From a checkpoint of a small image captioner: encoder arch vit, encoder layers 12.
Rows from block 6 of the image encoder of a small image captioner, named by matrix and row number. Rows with one number belong to one neuron. Each number is 500 + 25 x the weight over its row's rms, rounded and kept within 0 to 999. All counts start at 0. Numbers have three digits each. After the name is the row's rms in percent of the matrix's.
After each neuron's rows are labels from the 100 images, of 14976, where the neuron reaches its largest size: "responds to" is what is common among them; "patch colour" is the nearest of a few named colours to the mean colour under the peak. Only what is clearly more common there than usual is listed. The data: photos with spoken descriptions (Open Images, Localized Narratives).
# gate: MLP gate (encoder.blocks.6.mlp.gate.weight, 416x160), inputs 32-63
# fc1: MLP up (encoder.blocks.6.mlp.fc1.weight, 416x160), inputs 32-63
# fc2: MLP down (encoder.blocks.6.mlp.fc2.weight, 160x416, transposed), outputs 32-63

gate.79 183:526496487455548486449505502536531516500517499484521496508500490491495525509504473450534504527500
fc1.79 222:519497445458480498531584512505529514508572531488535494483488489500520519525493493494512512579498
fc2.79 202:505500451524522463522509525483483504501506532517499500536525455523543514529484535519501480491508
responds to: text has "red"
patch colour: red

gate.229 145:530512517491514503490538453499449515474480490507504489515492516521490542485478489501493561504470
fc1.229 153:529489519489494455501472456430440513538530511492485482495479498461512534483498471493507519469508
fc2.229 136:526497475481517453481493532473477509566483494506476497523483549499497507496441490497476499505504
responds to: text has "food"; text has "plate"
patch colour: pink

gate.38 119:480476487467481510513499532510525507498505507504496485502504498458477473503525506487506499534463
fc1.38 133:499475496501494507524471474506529492493515517491529487482497504516497496520458478517511506528498
fc2.38 136:518505460502509493502493508513479524525459466497506472471494515543498507491462488551504538526532
responds to: text has "people"; text has "sitting"
patch colour: black

gate.377 075:477478459419479515444484497537500508501515505520477514505483494462514510465503474531497523478488
fc1.377 072:506502499533496500498505522465511500497457473500455499471535503514492495544497474488538477482545
fc2.377 090:517533539532486471504551483505506492528485505500529515484482499483501494475534530510567562463502
responds to: text has "trees"; text has "sky"; text has "grass"; text has "clouds"
patch colour: grey; pink

gate.36 166:519522502449538481446525496504453492487524460503475496497486474488509550460504499513466503465544
fc1.36 187:511505472411446498530526510482457498483482491515467507510534502503506498477493494480502488526494
fc2.36 186:506499500471465487520467489477567504500505529484511473514500493519480480512576495535496445528499
responds to: text has "red"
patch colour: brown

gate.71 155:506448530507545487507515495467459517469465559489479456496507469508514494517495539503468508506505
fc1.71 147:540532414486488487502462507494496498484465523513479472529500489496511530496510507476504482474485
fc2.71 147:493498499453554487458533549516480469552493524508481525493499543471492505506471502549483499498550
responds to: text has "table"
patch colour: brown

gate.385 184:496487511533544500473484491451512510522517509501498480506487527442492498505495485463516494476490
fc1.385 184:493516546496511520503447546475530461495530527488548485444459528498473522529495532507535492506479
fc2.385 183:485533517472523509531460477482503472492469476489474513498500533514548503459530531525488494498462
responds to: text has "lights"
patch colour: black

gate.170 114:500486481497468523517478467505503512494502499458525502482496486499480487475513455507495514480508
fc1.170 119:509521477510533502486485482530515489513484496475485493470507462536504499493501498536514509513536
fc2.170 126:559509500498521471502483461492477498494453507481511527514486499488450450544490504521505527513489
responds to: text has "plants"; text has "grass"
patch colour: grey

gate.162 169:475507462475518445501513482464492501484444520515457495519475535514493512507513541472494482514472
fc1.162 169:494485505459452478507512481497519455483499495499500498500474531516522541466502525462469501522481
fc2.162 166:489552492490479483463494494482490496502495513515488501501535492455478447516500495497509516522523
responds to: text has "black"
patch colour: white

gate.369 184:578476495494477504544495489469573534464507500478503487529495507461487478483501449481463504512499
fc1.369 171:503529495465519537544487514499517526497502518508498501477481466468510539479498479505477501527522
fc2.369 192:521516506476528518437503492502506507478501517487478451477475475513497512525531499510442537481499
responds to: text has "red"
patch colour: red

gate.70 175:518473513443523507516494469484524497479492480514512474534475563475513536480508469490491530526522
fc1.70 145:463460476546523533523540460513511513484487510506511504512499482501513509477503509456504513480505
fc2.70 145:492468485478503483486508499480568513443485548512484517498496508578512502497521481530527466543520
responds to: text has "trees"; text has "sky"; text has "grass"; text has "plants"
patch colour: grey

gate.107 094:505512464516530415497513548476495494479503496508508509488500520510508488490499469501526507488474
fc1.107 098:448543506491497531569524516516461533498509525517509517453532450502518440489502514515544533516516
fc2.107 110:484524512528489478507485501476534540527525494473477505532478475483522506534554508486491500451525
responds to: text has "people"; text has "standing"
patch colour: black

gate.341 196:474467450512513513451486449471528499553499504507520497523481477521511519501497527512528536508448
fc1.341 188:449542454530515495508518510514495481566546496495504485564494475526528546510531509501482489523513
fc2.341 181:448501485460481445514457522516531454552501505507473485506448474458490486527449552505492501505497
responds to: text has "flowers"; text has "plants"
patch colour: pink

gate.310 148:492548491456476455483501506453488522491496514515498503485492538510489480477522457491531513526440
fc1.310 149:494513444497500522450471489486462508499526492510459482470461492490521523519518492518506504516506
fc2.310 148:491454538471462539488514496539471550498503504489522497510496479512494502498452471524470516515513
responds to: text has "water"
patch colour: pink

gate.393 120:501487494458470535470512510520528464497445502444503505518478502524458482483485549495479513507509
fc1.393 128:507539515500467511494543479508503502568478464499511499504480497538538520481537458497496487508507
fc2.393 124:534470456499501474520486561499505409477575510498497527520537456498495502513514484490491519458473
responds to: text has "trees"; text has "grass"; text has "plants"
patch colour: pink

gate.50 175:496490483465510467500484522495455489558500484500513498438502485469528523496513542498501455535501
fc1.50 180:471489457468548454496478510507515507503524497528510492527490495487472481481518558493484484503499
fc2.50 173:499545521494501470513501479441485457554461502511502510473540527512526463480497532503493499544504
responds to: text has "sky"; text has "trees"
patch colour: grey

gate.231 093:497515468524476537467493500464540490519485498517500508492504525478493526521488540464492493500552
fc1.231 099:502502512474487532495538506485449503543519501450468500570453488502514501468513488477449472486456
fc2.231 106:526522502500466499495457498530492530489484490463463429522489529526496489492499501482437526520489
responds to: text has "sitting"
patch colour: brown

gate.49 066:507479498530496503457486535543501473462444445489499487503503509490528494497515482476526496515490
fc1.49 072:483471509500485490509503529457494482516489487494459462479491517476504485510503495488504494458482
fc2.49 082:491499479519573474506507518494502516504514501498490480492528502477520485486546500479451495506454
responds to: text has "buildings"
patch colour: grey

gate.12 186:517488505463518502500511523504493525495479503499488488535515511518457508510479450481506514533501
fc1.12 173:502495474483504516497513497489496522509539501496473500548518413525499484495504478475515495469508
fc2.12 169:524504502438523527500487460525508462486509485486518472498508531517484480502514481467447513510511
responds to: text has "wall"; text has "table"
patch colour: grey

gate.357 166:538492470479469518509508518469585514516493453514499465552482520505470548502476477517537510489511
fc1.357 149:533505458495497500566514483536503498475507520492476496495533526557475505501499507518503467502508
fc2.357 161:478503463514516476522513491492478501517460480497536479468495497507515532552485536502485471478506
responds to: text has "table"
patch colour: brown

gate.62 188:502503492497544471492501492494479507517515499526497497548502474508498492468510545531494500475531
fc1.62 179:524515518498467497491509485511492498487472513500495509514551499469497520492468434502503497513514
fc2.62 195:511511498543526490496509510477551510499484509478537474491511485482481533498512481522511507481491
responds to: text has "white"
patch colour: pink; white

gate.323 181:498470497440485495494473490506419514482495497541494496559499457484494536551530464484486518460521
fc1.323 150:506505444515517487528503504489522499526467483474458509488489529466485493516471523482528505478456
fc2.323 166:507516506509522473500523506506518511508479541437489501488469512519513473522507488498453539538537
responds to: text has "building"
patch colour: grey

gate.284 101:490484504496474498498502502500513489478517489481480505493515560462471483498495482563518501487470
fc1.284 115:503514530484484536509493487457516532522461579495491517503484515514490501492501503490491452496494
fc2.284 109:519498511504498487546429525491535479458520517488499510493496507524505501508469489507496506531490
responds to: text has "sky"
patch colour: pink

gate.152 156:528490477456525539494464494506472502524510532500481515541497477497522500500458499467500519483460
fc1.152 157:507476508508507542499507528484498525460467512474533490500510555506468493467529478537468544481504
fc2.152 159:503527486531535501450485490506494488512478488488450509515520484512517527495493524468513497543511
responds to: text has "sky"; text has "buildings"
patch colour: brown

gate.13 117:455495514456405472497480492492538484480502471518514481512493461498481491519505558496485539500479
fc1.13 115:545499445525516470512522525510499497521514521507508469508505508517539524476511500472490466478532
fc2.13 124:520517500511531558549539511479519471506500529478480487506479504484496482519505530505529535538467
responds to: text has "wall"
patch colour: white

gate.309 141:509498512504548506483482542467516507485511501487501496464501525529498518467486512517478511476520
fc1.309 164:563497475530518484484559491498520495501537475548498465465493500481472509491452457476498511494474
fc2.309 148:519535449548491479472498467493540506475495532500484486473524489511491558512512489496500525495517
responds to: text has "white"
patch colour: white; pink

gate.365 180:493565470501489470508478453491468485512504513503496524477486530482500513510468481519522517532523
fc1.365 160:485464506510479479490526485514504510508470430517473505514532502525523503477563491459498495536467
fc2.365 175:509510479552467503495508494527490516479511494545500421494492538502452465505447535467488506522506
responds to: text has "standing"; text has "people"; text has "man"; text has "wearing"
patch colour: black

gate.368 152:490565518467477535475506488511525517453516534514542530503462555484500497488482504510494476458502
fc1.368 152:515498539489487462502503480515497505484517503507502487511450509507492533500465493537462482509458
fc2.368 165:519495473504500533460538480469492499526513428511443495455488508504475502520490555482475508485521
responds to: text has "standing"; text has "people"; text has "holding"
patch colour: grey

gate.340 199:511517469467497463522500476473515493510497461513511495526508502511482537536452507504514504465531
fc1.340 210:489477536535493446503489544462526499551485534495479520492533513515488503489511475479494493511513
fc2.340 181:496516525507513486442530548499490502463527497508522464466479492499500507480516500510487492484496
responds to: text has "text"
patch colour: white; pink

gate.135 164:496499473510468529462499451479497496546462502492496484494506477482497477510514534489475475540501
fc1.135 154:495494477530508452494496541458497505476492496498514517483530533504517476446480481472510523492488
fc2.135 141:481504490467456513528507522514518509478483480503514491500513500494487475463497507513489487532532
responds to: text has "text"
patch colour: white; pink

gate.238 043:539500500433474430500500500465494490506500515461535498500501501481501500500482501472500490493500
fc1.238 075:521508500530550482478502513520492513555492463531459461522497485515502576494498536483510483533500
fc2.238 062:480484512504527500473543444495536512495509524510462519530482502516457495513469498438500500505565
responds to: text has "sitting"
patch colour: grey

gate.360 136:504510500505496510509458514499500494467498502516540493527505518506458505495477510503499529519449
fc1.360 118:484469506488518489506466496491441513480504494503497517465520485524521493544489474486526498502495
fc2.360 140:470491518500471530474475523509537515505539484468520499501535482440497539564484510533491496469498
responds to: text has "standing"
patch colour: black

gate.234 173:493526476532497499483452520470494488517503479508469501530518504499472463483473489506525507491529
fc1.234 167:484474489522529472480479480495511499504503504537506501500571509514489457501484504477521495479537
fc2.234 163:564536517499512532561498511523509493506493497481480518442454502498485504518539491525500487479483
responds to: text has "black"; text has "white"
patch colour: brown

gate.412 126:513516462491494490503509519519523554515479536511516497483510478508498542504536510507513497466498
fc1.412 130:533535435507500545473511499504509501511544502504465511510522462504503497509490531515496506495500
fc2.412 140:488483496465483484509530547479497514513494505478528469496491441563549498494525483534527469475550
responds to: text has "road"
patch colour: grey