python train.py --encoder_qk_norm=false --decoder_activation="gelu" --decoder_mlp_ratio=6 --lr_schedule="wsd"
Rows from block 3 of the text decoder of a small image captioner, named by matrix and row number. Rows with one number belong to one neuron. Each number is 500 + 50 x the weight over its row's rms, rounded and kept within 0 to 999. All counts start at 0. Numbers have three digits each.
After each neuron's rows are labels from the 100 texts, of 14976, where the neuron reaches its highest value: "fires on" is the input token at the peak. Only what is clearly more common there than usual is listed. The data: photos with spoken descriptions (Open Images, Localized Narratives). In brackets: how many of the 100.
# fc1: MLP up (decoder.blocks.3.mlp.fc1.weight, 1152x192), inputs 0-191
# fc2: MLP down (decoder.blocks.3.mlp.fc2.weight, 192x1152, transposed), outputs 0-191

fc1.180:464511485430459500547513472554560459456583570409504532480547596521434385487499504470532496506494507456403371615561535498507480437508416514426457420534450545478531523530510519635425519538509540512420403458433501517516496497419508488498551489403531594509449592555490493476506524399490508557439502548405650453548480455497491502517487435384473571551529444533547525526515557477485559452503471557548469479608475515463499530572559478521544496521465479583525497464478548569483512424459471458490570524424487423567494578439570551524507460552439440475469507452522522516488492524577522493
fc2.180:539522456539464542586633498372525451502511402572568565533479540529439463418528505516578420481402512544473624545479493498502528486528551374524556443508520528488414481470536470434504486453513498528550538513538409402491485456461500517588440339507490443429500459398467567519504528516499537456476484462517510485519437495626505485488485504442437495491498436504476530426501523446515506474530631454543528561570530497556508530480541476591445524512583477505507456504475488507492456516475509471577496467417525472531493456514475501475502628528509559589611440523455432528502505513458605439
fires on: "wall" (15); "table" (13); "road" (8)

fc1.241:494529483488499501498413502501574501525485424504430524505505502501494351502401448513464486645500442498512501495493404495513502522536619509504477493502511495398501446446498505525489344499499414478458501488455432501469354473503450440492506500415360503405543474505531474469523504512501563587500530582484499472503504502509500384446504499474497502494433505466501552498510480499462374509503356544514498480503327501390410433514539521478521492510501515506477479429559507504507478495585500519515365463592500555493534495497540367500497507468507453467488561469431463439495505456502463482
fc2.241:462468406499503472467526501568376501475501535500495660432484489516524577502533475626497547473540498501488440421507497506489519438385475506488524507501499552581492493500500506433533529519532498500507505492500500550498505618545500571539442493499544395483518502501490519459510364486511418457486499522507498466481487506499496500484528521455499422496497527512397490504503506521492670518328504540602484496493516474504530678468346498502473481465445497521501462604501499464512487537496558423521500491494469497441505510512501611589539498498622534336608497489493504495501502504511504506
fires on: "a" (55); "black" (15)

fc1.303:559561435563519498534500499488534582460424529437477387422553473520440445570436522502522476413499454583516528391484537572439498398563511555507525533505525456404516557519503465502602433492432462460504508451518522527488495571466548515433505496493528435539545460501483527606487515490456578461591504450465489547417472603500516662489520545528430522592426583535491481509488453501482564471429602432456459508538542520471420500538471486497480466531474413497500547439510500462456507519509498562466518525457521554564511429542490441538501569500548495540471529387479450430609501521403464369
fc2.303:514497436453548575430561452393544521523494488523508546504450472497463532437558522525464500533503537507501549430516492507525503494495386495495537556568567461537500500496482491509614491530414583573407492503532528426498384505451499408487490526472552507482593586545482568484454394530493505505515501437473500464537489458625440605484452431444500487520482491464430506461429526552556488516501507674521636513502536500444443451506501488495473561525481520422454492542524525445572507477435457510502469428496479490486508483593501551550529633572445594454505394437504412464408504494573572514
fires on: "wall" (8)

fc1.276:455499464517542512490445455572401505527491451556496503564471552578491553433399473550422526470471558532451475451486487539569538366517520572551518458516475502478493538519505467502420607520532511388488468470465583506509627547521449586481538461403424500492569513510472450415512505526477444521516537422500505631591461528445429535497441539626476450510464492495499466517497464564467593483552551487480429594523472483500536482577494475489586488499518523497490497524494459481498568438540460404458543541460505523442449477473501499599533520493542570626560450549423527437368487521426538554
fc2.276:412531485468484546466497498492643516566556455520506448615404550495534522471603467508468478546485410510501482477494539555456546465574485454416563474504465514536480503555446436487492539523473381513497432527495510512473362481598496531515581516517483506419513468521518478557526473409497529537474500369531426489555561483566548512471442487495404502509525551476523489578575535432447407505499445470582462639518454501490491400444545507473606484491500555505462481432540588508440518420444502496553427465413527548549507494492500527651591506525531506550489501547479492470507506449544512419
fires on: "a" (47)

fc1.755:491476501545498526481536528444542457493583488508542482605463563546460534595493553512523518584572471490486505579519520584583577536499354446510508458461440441596503484486556537558463420524388505533494471598421501509442470529496462519455503599550498518479485484520467569516497513473482472530560494492407488517500534641476554491545545544558552559566437545431495489425442515568501519555480518491500508463550526554505531473511540557576510508517437509474597419480499425499467551646500604409465461450496460415535548440590521469565610467545482496414505542485580489458551499601487479505
fc2.755:532519432567523418509514438507429439535438492490487551535520507475551542530489506433542502480446534507479501536479542491510445487379619484447475593578526501515493538478423520557507532463540497503446545540538540635393457427354500527482542539504465445487522504478504537524423551501502491499556534440506472446528512539611432505492493423407458487326506442517434411518476499604468483510604511498517570488632419508515523508505556535462477511516483496451434543516509534424518587477516519517553521473457536611480488518538492498484430413506412437478595554473602579523490469500548464458
fires on: "wall" (14)

fc1.84:534460536429459410448511404536460530468477469495585515483429536545526504495345584402462657452468558567497473480507461527422494440521474439495450426532541499473476567504550489517480625580480484436507500479495523521584483605505519539464516471436511520512510471523425527542565523481476525595623558341504542527501541479492422527482601515417558467536521458540568411491462516546471489482480546500493452511501480427398533500532494432499469468571521429478483560540444591500408478584500579437541461484430547482488585518516488575561503424464473445520511482489498543494543540501490514499
fc2.84:553540498557500474617509503462450503474470421524478436441524501559492553520500425516530534509536461553443514517535536571586534345474498556455541403594539472591491465494497504483454497532512623588551483502587444530459386442466520379548534500465480509554521542465440454492494593466488512472484586491389500500461535518512510576511503462591499441601524423529493458570512558383538500446488517552412491484491513519564546454454553494515537441515468502510528484475409446477547428531516530406552529433558473480530572593449439448417593606534466497503506496501463470512440524485479466420
fires on: "a" (24); "lights" (16); "can" (10)

fc1.254:492461511496468526498509426405543486513484536520503450443536484508502567503497564595569496497517489542424534576389622542567543532550502527500420637505443482447414492511484428414505485497461467466497538489554494360440506518473504476423513503417527410494509482505513429428440491488528411519497465471490570347525538541510544530417481448546486473490413561528519452478553514458471501504477568480522468521614441597480560508504492493610569504464487426526569497597572520495537455497543410537466551536376463498482515521419492572474485495533486516488504489571546585545501469556377519537
fc2.254:522446408481464508462589528508469560550455435485477500570513473529375486500489529514537489477549541464476579423447424503538520496555612449544487566502454527570610557442455503489579486576582483430475522451483488373481495415509443457482533648484509489438500505549489437515479568458488690532438433493581481451572430496517393449523488501456557510473528517457499443487517487504432569562501502487463580589503481556501562407572505479579526484497512499544482387501446593563483496485525478457502498516497528425541506549516458510512418505571541455511486439467512492504438563482430567495
fires on: "<end>" (21); "there" (11); "sky" (10); "some" (7)

fc1.707:492496545542556487500537413522493584429403505576430444486513548494416421507562458454588475553521514592538508612432469516516463413488499464436492594499505521434560570508476526461521395448577548551508534505627545398477525455498513399421499521530516568571515531516491458481488563533444562469493503423539602523539503564400409555450569457479540480543456585450534488497502502483513477416494435547538506432483429424410487509487482427491560574476462503452570500467540474439452504525442502424427409366537535500483516470573524480592509458470497459520432446494444489506498509510495506503
fc2.707:469518507418484534452508525548523480522418546591495508562576456480538522517590482448517511542321460579466498484459514517542505430476481475535525564480506493470544510535582474471421442545503433388447517445478483531580527519410556454446478484500490496483414451448490500468505476492441509479600516395522447493578645453579464541576525502550447537589544559552570617409570530511363556518426448628536440483472504444476449511428520487487536551518573490522476510544476490498481471507397505589552563470529461530527467512473441597537503448473509482520442546471533507481520437519515477489
fires on: "<end>" (10); "object" (7)

fc1.581:511573400373426499497576522500535481531448560509448458440516470496530553513591504561585498524452419501399504470475518501455384575498467531483501529493375534480471485524509480504478545519596457517397525469485493615573494506502493451522490504452528550589507400474499483418507474485375489513547520570489561493542488472409471538465513481515490427490504546504459536495501402429538514524460521541405387467566389542498476462501581527501567487444467438607461524504438591498545595516531460411583492433460460545513530449523581551571437501448416502477515512501498424444473515534461490549
fc2.581:515598533552523508469383593486528520491500516482482473507525442526444504443496513485546429428486453402493503526437486406563587397548547490498515415513521392431470525520531378410503451524466471577509526465500454535510441461525549500514470394558497534500497530510499582473529685479432580478556506506483515493540546480468459544496540572504484425450449442505566513562449542436446471501475458511501455545527438424549486527525451551564597538555556529539505556537472495626501467501498471553448547396483514507515446561498510538597533506564434491452449391448511583445514583467559485481
fires on: "<end>" (43); "some" (11); "many" (9)

fc1.40:476440377514456523450531540579444525491518419478467447549453467416442500525620479622490471477444524582515463485611516434473497542556535549555559565547514553533550511598402492474560464494479554380480406529500506483521499507477492474528494501553444442574527622452528546545525575559456506506533451492483438395509497471471458497408490533495487464540457571441492516443469531506476542492412463489418535510608434472472405422507463471575481468484501566504552377552512500528485477466559505477514518485470455497501485500524432471538408587480530481472591514544639544534495531542521411548
fc2.40:506486463488444508455487523523447498438345550627477483535453560548530503507386498417457478479594490533455511512447457508503481536584527501520503481406539521498393519528529507502540496485504587491507512388506456537493499586501537490605576517513575603551442467470499512467591514508466503485485495565458522567490512496539549500507577548415416523486576396523531541300575478475445519515514557499504583496605525563484545549502497435497316458460513497429421484497499510530552522573486504464488563549472476485460452480487438490495429481452451531493493450534493419520496461527520558543
fires on: "," (17); "and" (9); "blur" (8); "road" (7)

fc1.349:452493482490503490548510496520553513515429462518502530436485560573584515473452446558485514448455517424490530525368506476498514623464521471462424554607486392550500494448501596448496480483489423472534449420516520450501535492529475366522483462486537523469489503432499458513530526531499506490481570473560507404488499368489524463485578562472527494396591530453468498472483559501507509496503431488510540570553484676369592531452512575542490492567510449507510432537415509564510461537546600540549499419493503465473497516441530510491534660544513502455487491555493504441493561626486476541
fc2.349:442531481440574465559485474498563500566452475493485509504416442500582486533492451491436488375525498509426394528456502496461435453491535458482598532533502445445446531493446499512417545440514501541435530569488487497559588477462495479455528484452502482513534439547399511537511526475526453573491424408491588471465512538523460517599490423498442529586545511560530544620474486629472525498515533508476491549527455512531455533556504416475530503435465511521569475504617528552490501437622563420621419461520547341516553500501552417497461483511503482502487490478584533452471581552595523438
fires on: "<end>" (23); "." (18); "a" (14); "shirt" (8)

fc1.436:489506480465456497477504436473488490447521510581470476411434376502477467530596486570414539418430509486510503502534528518480447453438493512510518532503493509487509412557509396583492492492483518555563342489497543527485555408491589482501487507417448535442495534521479408411488522460417696460442409477497418462427579513505519550472573485519580511489517508582529473560541564513473522468479509556514514467528496442535525507474529516546567471611524485461522479554538568494557468581493488495484402427564527488405420496431469469537472418572479486548556528431443439490481449456426492555
fc2.436:493476492487517472483616454554517455539496502459500523398495478511546545501621479488498510524419608562495576490413608387503467464491562549550414520520523495530457381558402466528540565468454467561565530456542465456486478491380471524549501490560488476517341467505526573471498498580512445628505460491448524405492555414543486432594518523579508489547578570496591533549517501456465531545504527519514484509455405526424506521402451510505522514521485511449523445519407508525489459501455476484497488456531489501477500468548522428454561525521484532586495523459545533626498455389517458439
fires on: "," (32); "some" (17); "and" (14); "an" (11)

fc1.445:495516523494525521436467510496423511558569424521404498429478537510498529495604505599511530475510521538503512449423458475503594501503492546542583468476471478479493534548554528530400435470650565495555494496488374599603529503472491619443488399509465492535556526501490413447563496520411485372500503456476479554484494463443442508561461460656477499560471452478482432547503432548560574499417392562494501482480427487481575533412482513514502412498432549493469495479503521489513492391451512446478532471411554454561466471528405454547534534530439451557468470479508466479458485505517465540
fc2.445:481487430498542517433499626505450515449485566481504524614567407494492486533491480538508536423553586578507552505362445553487570492414486477475486498524525595424506502490482477591410535452513518499565502569607399522496474482524461493490514511485509494510508501485519477512494437443520390471417529511499600483461480471535516492508443537748371486487484445544576559559505459456496432477576502464510509495423591452511514467489509489474497434477552560510545474458469563486492543571454535505471489442477468543504530526474506518566503483496513447453523566410614556551482478531478545421
fires on: "a" (41); "," (9)

fc1.731:470465537556539484608500452501522590452542463513486585388461505458507553507493505510450456601460475441538526549424496473568518524355632520530468500519499480531450395483563406454584515471486592540562511503424487485468465487516495484454507438506420535503462414560410515387498548443519537452496401507505516586599551542455474501415488471558598472573508549466534486395515490447496494472542550544515474440586487494469478499490456527503509535476454545482539512495454475358496520581442575600546536495559559490570561543438509515512544428501438446573500525484529570506479489441457499451
fc2.731:493516552509471483513458521438501528448572446573429535520510524498515529525507574562490512523492518471579477339438503560495479529485417464488567553506490445473423557522474565433476468417507577521532500439399440503472519479522543495513472555512605591507463534443442507506492557544529429523522564526554403554562423433545400467491415478485480531474500486470489476533469502494492496535618533525526496499523506427536473500441415659481529505474569484502486448511408515432480420508558456546487443575471569554473571469567461479489394411450568499543489549488466602567615552385534502465
fires on: "<end>" (20); "there" (17); "a" (10)

fc1.483:497499512484600422465536526654449510469574518495505531441578585493459468495508440457411471511484410540552462528475492572482502553465566493417443508504451430510492502486509485444498508482548474463526548463468498501585478542556563427438575458517379527459396470481526544456541561467407594467512493496521537541553483464446442459514548470514613481481552496504505553543509589585560413564506553442522567572483435485463479554582487448576491496416428405434450517439477520543483489485490572412501494477506426493448485466552478378541511425498562484471467495482447564447549526466580549617
fc2.483:475503490481442476479505535490458505528468513487470597517522462515563569529498423526480532514392560493486554501440497477611474489435523473523549513456510555535489522511467461473618513439505459505537537458495518418625453581423476508492335466503502537490501436535586543353551495530549535516466489531504544519521594439549475457489483417543493509486552493537521507517521542479459493601443485537531409433406491480558518391519502542536486547494484552530474472433414530426503561543497431549559551533597531498589464543376429569490615545431496538437447429510439407511474502451477572551
fires on: "a" (28); "," (16); "the" (15)